python train.py --residual_init="none" --beta1=0.9 --max_precond_dim=1024 --one_sided=false
Rows from block 2 of a small audio frame classifier, named by matrix and row number. Rows with one number belong to one channel. Each number is 500 + 50 x the weight over its row's rms, rounded and kept within 0 to 999. All counts start at 0. Numbers have three digits each. After the name is the row's rms in percent of the matrix's.
After each channel's rows are labels from the 100 clips, of 14848, where the channel reaches its highest value: "strongest on" is what is common among them. Only what is clearly more common there than usual is listed. The data: synthesized solo parts of chorales (CocoChorales).
# convs0: first width-5 conv (model.blocks.2.convs.0.weight, 96x96x5, each kernel summed), inputs 0-47
# convs1: second width-5 conv (model.blocks.2.convs.1.weight, 96x96x5, transposed, each kernel summed), outputs 0-47

convs0.49 115:554503456600594543531529558502468533491518499450548457485460533565452503547466479495494492541473526448358451505568514594467488563508501521411486
convs1.49 087:412500506486445444467530499425582499497528501427564480528505450577559518466567492509503473507554539518399491548566467567506570487463616506546500
strongest on: note A4; horn; note G#4

convs0.85 094:534463466547540480528525620517436505504601470497451462532474422467483483529442560522489450486567426520526546584512486532446515486444420425543423
convs1.85 096:518495474549588479527512563493560526484477498491472464555586461421563414522476638470445456528429513523416399442516449492487500472551593464472421
strongest on: note F#4; viola; note G#4

convs0.59 110:479571475421433579542531543457509534498403438507463509452502519482560466432513482484523481515442520546421527503566549458508445576548578424516470
convs1.59 103:512508496432603532378532597402490532420558525398506489450541447514502449500479565560438470611539549503419553524568452586548561491477497437527524
strongest on: note D#5; violin; note F5; note C#5

convs0.90 099:443497560515565426485468492463419476502461453482442439449407489486544532484498592490529513480620474436514499470507583465425572468452465496471480
convs1.90 086:525536545419530545478440587429532560544506474508481460570549544512533526476464579507527454498476525513459396382547459560592418461491516456507509
strongest on: note D#4; tuba; note C4

convs0.78 115:511531602463466548500534529433469447550487442465397524364460565399535494474521504500452571471586499499556588542506537540487555498514566541526409
convs1.78 098:515452563516529541517484518504499454448512528522516452470439485491533494504428542455528528518489506402504515491510435475503391558407553503528468
strongest on: note F5; violin; note B4; note D#5

convs0.33 126:558421467515551477544530412491508446465563462504453533403476451483559498549530534492535411456530510458577444532446450597464557502496551571548429
convs1.33 105:531488512498513432593513488554584572441458546578514454475493410506519543494548536443535494476424388458497502489515459529445527548458517529490548
strongest on: note G#5; violin; note F#5; note G5

convs0.31 097:561521532494463523518566487458556466478521561475567479493548574456425526528502446461516447517471488542431545459428519602426577518518499538544463
convs1.31 104:478477406461471507553450517400518491471562458581497439484540484516488422473465560473540566471394507491517525473538515450605408518490516474555515
strongest on: note F4; cello

convs0.10 099:560448474561497460538506449472433538512462443399548403528478517549535425520421529469583457424532492530461553564544527488551482486546495469532517
convs1.10 106:565481453487519523453454497460521424516522474544461451555466472495517563574493557546607501615530628532404521548492479522470491422561451583489582
strongest on: note C#5; horn; note B4; note C5

convs0.43 095:495498489468519413499466519503464474513441466527556490423537486557466475546465531561482471495437483445494502503553525441446399575442478455502478
convs1.43 097:586463443453450466477559468465536507562511519502478415602514439466551536531576519567505553425515525479525537487608465520481560544457472535502419
strongest on: horn; note A4; note F#4; note B4

convs0.58 084:522462536442496468565550509497453577488524460616497554561513488487449478539541531460404524510489418479438526524482602504515433495576515453576474
convs1.58 101:463510495550483450492521503494480548529507484407501557521547499484564457480505548486512572433460465562547505477616461449469564450566404488486482
strongest on: note F5; violin; note D#5; note G5

convs0.89 094:520554552472417511450480410509444468566476512451549467352515485490530449564473497505451525481487510529531480509535530518489482626522465546462441
convs1.89 101:426545438443508441532483454389447492544520469525496485504511480525484514449546552492546540509635411484561492540448542471448549462570565529543483
strongest on: note C#4; note D4; trombone; note D#4

convs0.16 100:465501519542568587489611577407528509509526510495438528488443487579564515491513444477514506496414427463538452521466593525575509429480561482459442
convs1.16 104:497500507383482360509472489537485497471430477478481493443532461476456675501480534451476532519538532432480573462577535558434539495394519478458485
strongest on: note B4; horn; violin; note C#5

convs0.91 095:538511462478429497518539482527505457648518481539449474560546548474547440484484443403535554617511406400532524525525524507482417505514457459448486
convs1.91 090:440505466475432483508500374523490417462437473480504448484491526482457521489553526474640543438505476526445507495473490541486464508570389604538563
strongest on: trombone; note D4

convs0.23 094:541527549437532449435444460496444474506558449527534496493506462487555475502367442615556370549523439539465442602493452403494532482460508496477421
convs1.23 092:541530471578534421396559494482471513516477470433600535510455546544481500502460479534577554567530577462595484398450567543461538530462546445502502
strongest on: note D#4; cello; note A#3; note D#5

convs0.71 095:565499425633485478471545513516457500564518442538494589527416521498537519452492506476562559570543513432443556459522453508519424446496524521451515
convs1.71 105:447511462495519514455412470530441608506515520464489443470521443481525476490495494565428493489598483526444429549518491414551481478418448488562541
strongest on: note A#4; note F5; trumpet; horn

convs0.60 103:499443513498527496531516514394468485475448446457531437592387467459564509486495485520549556487460434467574466463508408559431533529493528471542525
convs1.60 100:526507520453501469609490557503527496517444549545569491495659576518384513455519489528554507605482470496476446515501382502506463487505383568462590
strongest on: note C5; violin

convs0.51 085:478491542505482545567438517587440454562605459469516511522521444511470473574592533481491538508517494604465600510482546425582444557525502445475452
convs1.51 103:514553590457548513449484509481461548499515407513441425529452517439593537491354457540537399477530504412548558484496500494481448452498438498520456
strongest on: note D#5; note D5; note F5; horn

convs0.65 102:537577473593518515415490527469473536514479443490491433546504496539469627430565529572484490503438536460487502598424490505447456495484547542484495
convs1.65 095:481467501468503502490404536560457501508565581604572470508480481494490510412475517434461474462503538490544549426449503503501523513556536448473444
strongest on: note C#4; note C4; cello

convs0.55 105:460580572452470530437525505449559529523557483502462448589429457524528507522553588428525516581354516554574523536489422517480551403454528414430604
convs1.55 103:495530500438497393437458504499513514534456481509416481421503424437461614455446594390517434480501494483434504532534523511478524503519499462513455
strongest on: note G5; violin; note F5

convs0.27 109:549476490576474478449477496527460547525454511521484504430503480562481414571556590502617582587528479576473548492515510421577548515506526606437521
convs1.27 100:427525542488476444361467534455506529524539531498456452590447449516495551462503554510576461521541608513505389438463503448542532560568528473441499
strongest on: tuba; note D4; note D#4; note C4

convs0.50 103:469524498478542471437502556589469516409401437556585504482457411512450459526520529482487512458509432481484395528430431468503560512513545519446545
convs1.50 086:539540511411479431604465535545483475537539663583409492513498592499419467538506475469466548510516436430544501581516510452548565497574509549499464
strongest on: horn; note B4; bassoon

convs0.12 096:524595552575469484528494455531485461538489532551512494473460490430620498451505476558600510534452536446528458535496529498475574546409501492501402
convs1.12 096:516446510562457507403503497478453502488460559530487506441481472505495482482554481517532506636632495604460470553498454430501477565513536417434538
strongest on: clarinet; note D4; note C#4; note E4

convs0.76 105:516586483432580412392582563512509565433456468434503538477469489557566537482486464509500463486539437485514419424507459433534432409459419485448524
convs1.76 093:530486458527461422523442598574501478548563486545557540502425489496465573507527409524478518550558497498509558534367444513531592601460433445491511
strongest on: note A4; oboe; note B4; note G4

convs0.70 078:507481506447497570473547565535503537510457515472499504501566478431527553506458450472467398495460517606493402533532499469516488565505513439517546
convs1.70 094:599596501467505469464516502537469434483553450546545603471525527557438476395525406509435429500435457468368461475490511497479521508582505432540454
strongest on: note A#4; violin

convs0.14 083:526441543601503514458406487430463475468526465447498403516444565538499626470405562483478543470591494463537408391602442506449565553491626536498485
convs1.14 094:555440494492514436412572500467522507542440460439475458500477409478443535522573501488599486495502512423468439392539514508355479497448474430500504
strongest on: tuba; note E3; note D#3; note C5

convs0.77 075:537537509398532492499469553474549484576522564507436550471540462458628558514496497447569438500494487486566457591476550458483455606552570495484529
convs1.77 112:464578396620567436510585461441430475466516523609599546517501510443424422472506504456469507478477467456441482455411458487509540606483503492471466
strongest on: horn

convs0.24 084:536524520525546551520517461553480508540451530429558453467501497507576492505512488433537621462572500402483504481521585468496586502462492541578511
convs1.24 090:508561582544462460522575546479592465490374478535481544596474514457450489502456563482537577467523439506438522444556502481503376521538478493507541
strongest on: note D4; trombone; note E4

convs0.26 101:469490443416502502554441581414542478517520517496560527452491597438506465555573516473440533552479503444475489457477462472461543471575515546515515
convs1.26 105:501415538427478480547530536521417529565543469521564531437440504388522482488451542546468510442561459400452582508516504546481503548400498462470545
strongest on: note B4; horn; note A4; oboe

convs0.4 092:443464451656457575527499476560527545476516514406486477472439431554553517487454436521425487503540479445508550500507471445506589487481480519601537
convs1.4 103:546494434412490460493456517555519412526492423450544561522500467453575472560512479562429447512489535501487465483412514507419406477567544637534483
strongest on: note C#5; horn; note C5; note B4

convs0.47 099:497461508529524431468545536655504503539399501510395517563508440569565508430470427430597464524564545497507433543470524555436493515465486468621517
convs1.47 110:426417435499567518512475471483477417499442487529521547459581494456441460532517503472435565483486415469434593485527467490494522497502546404530481
strongest on: tuba; note A3

convs0.67 099:550577533545551535597471432487456551519511495495485646549449521543406454480506542452462539540453570401574450454514535437547477492551523466514547
convs1.67 099:468569420508420548424472477495502499542446491486538453495611497548506581496547544469519461538492513528589482533503494434678515469431447531486500
strongest on: note F#5; violin; note E5; note G#5

convs0.72 123:492543538528491559431467578540442503498505549500474509494536465526533500389484410490607522448430516515404471418544507491514662547519398537562573
convs1.72 104:489399526538517509572483464439527472449462395567528551471567540536519582451559572504498517512546477422516500518451482487461554428594476621561469
strongest on: note F#4; tuba; note E4

convs0.88 097:525552387438528521515551508550487480528460565458572523518562480488505527492506516501473551522440520705446441516469522555552503524531545551566585
convs1.88 097:568484577481556535569475446446544497428531506529592567467494504544503495380475499434486538491461538518549477437447557482450462492497435480598476
strongest on: note E5; violin; note F#5; note D5

convs0.92 106:508459555500442574507405453483448602429532470509495422524398525575537514545496517447587522491444550416436581486485519484493366459461452556477422
convs1.92 100:507554476456409446539458519387502412576499476551589487481623493555455508469525501480510503509476484542487425504553510562417529518450570465519453
strongest on: note G5; violin; horn

convs0.36 084:523488486482517526398502446442477459406565516462431546471468528436525481522518454426487522459481430554449485511580481536542455499470441448481512
convs1.36 095:388545461534407601444512529494498514573487481499608528531511505498536435432473453518493474442476494467534586530459547532465573582481487454481436
strongest on: note D#4; trombone; note F#5; instrument: flute

convs0.29 096:489416548504576545439483468368531539557553480452452452511567513472485504393579477550526637526421618427543473431529533463518452576474459451465522
convs1.29 090:515452431597481518414491508538505463477562472433519561549527521444536559457532480510451434534472552550498409546504447541532460552541492513616474
strongest on: note C4; note C#4; tuba; instrument: clarinet

convs0.6 112:490482504511548560539491559518510430575535451423521495532538521403463516502509455522440490468511451515482529538612448359513471432549552521493495
convs1.6 104:541469493431511543501485609489532436517471518480503497564604478438525445470396412493465463508571465514532535478556529462397541483459504503501579
strongest on: note C#5; horn; instrument: violin; note B4

convs0.66 110:456515461421515581528475581478493492526586484595523553441580426620575512522519550516447448533482518577441529473471457536524512455480547543453433
convs1.66 102:570502531522486507626476517530580511509635450533485506488474615496444498533488454501546512536483522533538533465492500545563457481406542418504420
strongest on: note D5; violin; note C5; note E5

convs0.83 098:548562553468467444470515419505467481588540488507496614584379525561497461573509492503385542510494523493504445560475538594499445504506489520503517
convs1.83 113:477562489471461477546508370462532647554462524421534509504444525535532516597535483487556406470550530448501399561464554550518385493495524570488473
strongest on: violin; note A#4

convs0.32 093:488566578502546445491516575524491564449512508422558436511547576464578540475501504554556476449624485511519537542460455460496523500536578559426415
convs1.32 084:549382514435526450508477482481477506481524664547567428489475468483522422473505522536579544564504531535531479477403470437548471562507589553486488
strongest on: note D4; tuba; note D#4; note C#4

convs0.20 104:375514384419505475490460558553568546478539508457531609562471622463468465470494518526511469475463505476488433499486556464518520452600484484537529
convs1.20 116:481431480532517509516365467522580538399520465472448492395515564537433584443523506402556537471496539532433626470514519536466589469459455469520535
strongest on: note F#5; trumpet; violin

convs0.79 090:521537464452440478489595524560538548432612517486586519572472548497520495432456548535570454565468423500533477541565610423479487402521522461525448
convs1.79 099:448493498525433463376429447457485423477522428459488440429442582526412478447447477413433577435518399530445509471548528417400487476577449541500449
strongest on: note F#5; trumpet; violin

convs0.57 079:517542478579473550468407519469456568511601530419514475509454479502512492654570508439509486422481463512476577479448430466552520637456447434505496
convs1.57 101:522505515505533487455421491546548513532455365545532444519470516496523572521474486569422469473508510532515485512505464541396471450508479510550533
strongest on: note C#5; horn; note D5; note C5

convs0.42 112:500539555455589438481442407558551472504527454598517623548495451480551563551484505558494512476393478455524480454455456461472422435538451470497450
convs1.42 098:604528456494492644453415485449563538452506525529441520575527536561559507438543571479576581483440492529476560557584410548545513536503555433549506
strongest on: note F#5; trumpet; note E5

convs0.30 120:488475434483459588537492452455483429465477531494496504489532496571519608507473462446559593503413431548472479509495483541544550431462510502487505
convs1.30 100:467485624441539543571583525449556440412562553448548563468576540525503516463466520567422472526574457549580533484443537545516516507461492469480557
strongest on: note G4

convs0.75 104:486534540531475644580515448491557517509450430534546575450464564498560434485525555462462577495521575408493560484459519511357523538489520489570565
convs1.75 102:461483512470488528515480535475572433556496401445406459438514478567551484554615430533490438537487493370485549553515447503608460484438529476449406
strongest on: note F5; violin; note A#5; note G5

convs0.53 099:435572502506613484495499465535602545598470514459509484471516521417568586510505523577555530506541365545398473588520575506413534569469460486533537
convs1.53 094:413512479530479479569524498456473442427506557493518441411509508500469573472601538477462497455600448582478474484459534421396541546605542474518570
strongest on: note C#4; note D4; viola; instrument: cello

convs0.22 087:534485460417477493422525448507459516413424442463518524546609487430522510490486462521365541519435480473524439503532549488557577548574530477465491
convs1.22 100:509563488554496425504484490590582532450442534458566562468470573554551462438466454436400546492536442468518486466599431423487576520511475529455413
strongest on: cello; note G#3; note E3; note A3

convs0.68 108:520504502511465498540529556399592466527449527479500536458504376552576488596530456423473464551485526446561449574454520461423482477439470459539458
convs1.68 097:485535408499539512452521562486447521550555492490552432503460503325515437519543531502451492546443485484541547447518568514471545557428519574456527
strongest on: note F#4; trombone; note G#4

convs0.17 106:538459520534441473441471465494520411638580476437454508523550492558531490476475498539476498547450472447548529513524441488502554495475442409530522
convs1.17 102:497515438511513567446491527440396513569575507551495444606514436495493494527425448550516467496464484435501430555526479470456437579468469447547607
strongest on: note C5; horn; note A#4; note C#5

convs0.2 096:461479510543480521533497527500381598476609569551492461536470467477418471548528629509508481563465510417508450501548543532476567439545511439597421
convs1.2 099:544526480434588491414530531570449577506463529489495491531537403521470462488490584492491476493455509420387485492517483419495516505557490464519445
strongest on: note F#5; flute; note F#4; note E5

convs0.18 099:514535486541469488500598481458507424576491547624565537651405525536469451414543503402508462489476549506512495453512563578485423472461502510581574
convs1.18 112:512570386447537491561401493553450505470390572489412541520525477550470490539491486453516467497419445546526491514479474445546490470467403506528515
strongest on: note E5; violin; note F#5; note D5

convs0.74 109:577456409535527484483467452390513499501503458457560516516507514554454445475476559454548486627501579454453591412482480413521522436496491412530535
convs1.74 108:523460594378484463531459473526620588483525528430434531532497465579558536580442499487589394514519529525491496482478475436513579428419449483568546
strongest on: note D#4; trombone; bassoon

convs0.94 107:441607468520541471430438493482450516483515409529542449494439518533553525592522468448510544493502494487443522490397449475501472513569487454623480
convs1.94 105:513409516500464571479493551535419444458562409484463463521430468452449452413444553464424540511471547561534519492464464454485459562433497434462461
strongest on: note D5; note G#3; bassoon

convs0.38 116:505480499409604448457455522568339457509503479453446469437456396474503451476489526498508492464456414558553464507506463440464405495426469485479449
convs1.38 096:475524464543614495499516571513428508561466511599477515394454482511568589456409576414554572524488547502493534487523535568459555558471461441457559
strongest on: note D#5; instrument: violin; cello; note G3

convs0.34 114:555438455469546494561517525403481546494455524442429465408502524517511478527484466562582487423558541428417544572502436503477376535423529520471527
convs1.34 100:500561455439516420488497503532485511530567607514499453379508495525413550493551440600461487595443543552512447452506363600492489534506534484536575
strongest on: note G#5; flute; note F#5

convs0.46 099:497444478553408522513521405466474560499446437547503499451504467612531612488471540538560546596416514453533510567513481467536511549390502452468491
convs1.46 106:477501513486533509440466556450527497473434529507416547449505392506462432577479538500530428467557473515493534455594492515465513492559527473465542
strongest on: note A4; horn

convs0.5 094:444518533611481606493449582414542440497527535495489497595547462460540453500546511466516492539459470542462481464494432532488420561442524582530474
convs1.5 100:466479446483440418468460633465496486499523475469437507514437509434538519464519524534501494468378532538518411399524500554558471535578527474525494
strongest on: note G4; viola; note G#4

convs0.0 090:476561443466419479517527508532580480524461535435506447469495500462488396495555471464515435518558432524427531550545605501520563476456518515567565
convs1.0 087:602429546508550611493487514518449527385559451446557517567418522513456470503584556483437465585542467455417518515508513421496522573480556562466530
strongest on: note B4

convs0.21 104:528482530499541582444487403473534488510457496440464452560457508550434535509521543580504467462403572491458493543475372598430491518579428499513497
convs1.21 094:484448544522478600479461422470453426518524487504536599464545428558463493462444533505578514490504507526457501491582572577499479420498635489438511
strongest on: note C4; clarinet; note D4; note D#4

convs0.3 095:511496465486490552516532572486405482568549405502473477500506488511478495547517458496515573498514416457492494531529514562539487562487501502456535
convs1.3 111:471510415480340473441441422484403529504559483454571483437468501527452547513504474555484479414481552439512463532425521531502451391456503497519452
strongest on: note A5; violin; note G5; note F#5

convs0.54 088:570489496523535533550463599539546533492423418448464638466481500478567503461489525489505477484577488441557445477499513412582538442494579501496487
convs1.54 089:609484478467532371526454576565576612549462550512471471498585542527478577544555432493465453575559471495485544498564506572573477340485439488449447
strongest on: note B4; violin; note A#4; oboe

convs0.28 102:520584480441475537453500581513478479464513411486484493530459576447479536559455560457583457526516503513569477470479487379421541542517504577533485
convs1.28 111:546372566549419503527519469498563514481520477617447517532510501560489437500497523507508424497514478431484490500493474524525476553617440472480561
strongest on: clarinet; note D4; note E4; note D#4

convs0.1 118:482518499468536484551433526485487522496546592414588541552538508502472456515475534536481475458466514521405461516511564399457449513545505464513505
convs1.1 116:532511477505471419581475487488581577479445584446512485486618593576617490510497529412541511457444411484524503525563475503443614425462518544475483
strongest on: note F#5; violin; note E5; note F5

convs0.7 100:497510531493467483504441438391504459459538514561554558526509493479459578449466457495489494485527488466552442512545504506428509540531531458520489
convs1.7 109:454562561527571546550517449411581520477430522491481521528451569430465530533489464438479555380571435544470559560585562513499559404502526533460432
strongest on: cello; note A3

convs0.37 110:536549574623537482434485502445527515470559451444533529433480581478511437481597551492557508454492441466448570600559446496536429451451514458528457
convs1.37 116:526529583484401527433432593580494558518474509494474417512510445463497399537505466559419509507524440586571436459523412468477568428497485440563532
strongest on: note D5; violin; note C5

convs0.73 116:427506573507461468449509569532562430522544556580448448505522562505544606496485511387528514437479457457410462510497510553515479447480512623523529
convs1.73 113:533459485506384500548404470536440456504572567454382561556506524563522532469461486540521468440501511477561490417482444467532505486425523518523451
strongest on: note A#4; horn

convs0.69 101:483515431439511491442551540437473457614549377459484529499558573577476469567493516448582642556500493581481536536516510518520455566474541468500573
convs1.69 116:481470507478552588522492387516474489516579517458549429518453630462518486418510486517501413475438538339572423520550473451499484531514463472485476
strongest on: note D#5; note C#5; note F5; horn

convs0.25 112:513499452484492533516572465519525439513494519487514533629456441589531460455586457485483447522532459475408552482542391467564420515560512454498454
convs1.25 101:490520466540446494479528424460521500586395548473493536413541477484528567536480500477445513548485470479593595511443543500624537499432449462456549
strongest on: note A#4; horn; note C5

convs0.56 098:503441519476408529504486507557529486459504397421404474568523590493440481558485525545459530547600540523514510471501515433488552507505525527471442
convs1.56 102:429522546442472534456545457533474533425580504458465501524482389563468435495484498487484516453562489545563400433505490545443419412470473469457522
strongest on: note A3; bassoon; note A#3; note B3

convs0.35 096:475535521526470468454529425491506568442499476425431503397565557518567482464443469526555567594409498579511408562580460545522417472463455498491466
convs1.35 085:451494452552496500463521447546405526487483488492514498492503468504449447515567543531420502551516422499520424461499482534490485555411393466526529
strongest on: note G#4; horn; note A4