A small audio frame classifier, trained from scratch: 2.77M parameters, depths [3, 4, 5, 3].
Rows from block 2 of a small audio frame classifier, named by matrix and row number. Rows with one number belong to one channel. Each number is 128 + 32 x the weight over its row's rms, rounded and kept within 0 to 255. All counts start at 0. After the name is the row's rms in percent of the matrix's.
After each channel's rows are labels from the 100 clips, of 14848, where the channel reaches its highest value: "loudest band" is the band of the loudest frequency at the time of the peak; "top examples" is what is common among them. Only what is clearly more common there than usual is listed. The data: synthesized solo parts of chorales (CocoChorales).
# convs0: first width-5 conv (model.blocks.2.convs.0.weight, 96x96x5, each kernel summed), inputs 0-47
# convs1: second width-5 conv (model.blocks.2.convs.1.weight, 96x96x5, transposed, each kernel summed), outputs 0-47

convs0.41 115 [121 145 134  39  98 115 123 109 178  68 150 157 122  76 148 110 116 129 122 125 155 210 166 104  83 178 125 126 130  91 139 144 159 157 148 118 116 158 110 125 167 153 117 128 144  84 166 193]
convs1.41 115 [137  85 202 174 173 126 151  35  88 143  95 111  91 121  81 173  64 139 178 156 107 134  86 145  88 114  94  66 137 120 145 140 109 118 143 152 157 166 109 181 113 149 158  43 102 165 130  90]
loudest band: 250 to 500 Hz
top examples: horn; note B4; note A4; note C#5

convs0.48 095 [134 148 153 152 123 152 136 134 146 138  96 149 100 188 122  97  98 141 127  83 151  92 140 145 145 133  97 119 154 152  90  92 105 123 148 200 152 227 100 112 140 104 130 142  93 126 134 114]
convs1.48 105 [ 76 127 156 139 129 143 108 113 172 156 176  94 143 119 117 139 144 150 142 140  87  49  99 105 139 110 126 126  83 105 114  52 160 115  88 146 184 145 114 158 118 119  99 182  93 170 231 110]
loudest band: 500 to 1000 Hz; 1000 to 2000 Hz
top examples: note D5; note C5; instrument: violin; horn

convs0.45 115 [115 101 133 138 150 120 134 122  94 114 153 107 169 134 102 127  97  99 138 128  75 107 139 109 166 170 189 152 116  84 121 124 136 139  99  87  95 145 112 179  94 164  85 145  71 146 143 177]
convs1.45 091 [105 151  93 140  50 168 104 164 122 134 103 124 143 105  60 150 132 134 148 131  80 144 116 181 151 149 177 137 114  99 150 137 181 162 161 182  93 118 183  95 117  80 136 124 114 117 159 125]
loudest band: 250 to 500 Hz
top examples: tuba; note G#3; note A3; note F4

convs0.95 106 [109 149 145 154 115 139 108 102 113 105 183 158 150 121 142 146 117 121 130 180  90 161 174 136 119 129 192 112 121 182 161 215 112 121 136 127  94 136 140 102  51 171  69 126 168 145 159  76]
convs1.95 096 [ 80  69  78 117 102 173  67 122 146 124 105 144 112  68 119 110 130 163 139  93  42  83 101  90 112 119 138 105 151 129 136 112 106 152  78 152 158 133 119 132  78 144  91 100 178 103 172 141]
loudest band: 250 to 500 Hz
top examples: tuba; note A3; note G3; note B3

convs0.9 110 [143 137  96 127 158 199 129 182 150 129 102 101 120 130 139 121  92  95  80 115 196  78 118  94 145  75 119 110 113 168 151 139 104 121 172  99 119 164 129  85  96  75 110  92  83 121 116 147]
convs1.9 100 [ 84 108 100  56 142 136 129 139 153 146  94  99 136 118 118 129 141 125 111 108 134  70 162  80  94  81 157 148 151 139 200 110 142 139 136 143 143  66  37 114 159 106 160 162 122 166 127 147]
loudest band: 500 to 1000 Hz
top examples: note C#5; tuba; horn

convs0.40 097 [164 138 162 118 114 158 131 181 121 146 155 130 133 131 102 130  63 155 153  33 161 120 168 121 166 189 156 138 172 154  91 102 171 140 170 146 163  93 164 188 119 163 130 147 145 116 121 100]
convs1.40 099 [121 190 121 140 135  55 158 131 159  96 116 128 114 140 110 112 141  69 145 185 125 145 125 157 122 133 150 128  67 128 161  92 106 103 115  34 140 108 124 117 155 156 148 150 144 185  88  83]
loudest band: 250 to 500 Hz
top examples: tuba; note A#3; note C4; note A3

convs0.15 097 [105 129 131 137  97 210 130 156 107 104 145 151 163 127 104  98 129 102 183 115 143 177 144  94 113 174 110 112 147 113 122 169 114 119 165 188 127 143 156 120 111  87  85 126 186 130 193 144]
convs1.15 098 [132 110 147  78 105  77 132  77 181 101 118  87  82 110  90 115 144  97 162 188 146  81 150 161  85 109 175 162 101 104 170 144  76 165 111 102 110 137 150 132  94  78 173 120 142  69 110  77]
loudest band: 250 to 500 Hz
top examples: tuba; note A3; note G3; note B3

convs0.63 091 [ 92  99 130 127 158 101 141 132 157 158  91 114 165 118 147  80 143 121 133  89 161  15 128 111 128 165 117 121 144 124 106 147 113 116 175 153  86 140 144 110 134 171 158  94 153 126 138 129]
convs1.63 103 [155 145 112 107 147 144 173 145 126 142 145  68 140 100 156 164 174 147 128 136  83  73 163 175 116 139 154 153 113  90 154 118 147 172 120 134 213 124  91 118 123 147 133 154 103 213 175 163]
loudest band: 500 to 1000 Hz
top examples: note C#5; violin; horn

convs0.52 088 [ 95  84 152 104 148 143 123 111  93 130 177 135 111 121 127 164 175 106 134  54  95 109 148 164 113 158 114 140 166 168 134 149 109  78 155  87  89 143 107 135 161 164  99  73  87  97  85 137]
convs1.52 088 [150  46 123 158 123 140  87  71  99 126 189 135  90  91 181 143 130 126 155 131 174 125 127 164 139 131 158 114  93  96 158 134  70 105 146 130 161 118 163  98 103  71 167  69  98 146 144 157]
loudest band: 250 to 500 Hz
top examples: tuba; note D4; note C#4; note A3

convs0.13 112 [135 140 138  51 116 108  98 123  83 127 164 130 103 125  80 138 146 177 152  55 152 104 135  70 199 133 132 113 124  80 103  92 122 132 190 145 155 188 148 133 114 146 150 157 159 134 106 147]
convs1.13 099 [110 130 109 120  94 106 131 172 100 139 152 175 136 105 142  92 108  52 122 135 137 186 139 137 136 141 129  78 101 138  78 140  77 185 156 164 140 144 138 116 183 138 159 143  85 107  98 115]
loudest band: 250 to 500 Hz
top examples: tuba; note F4; note F3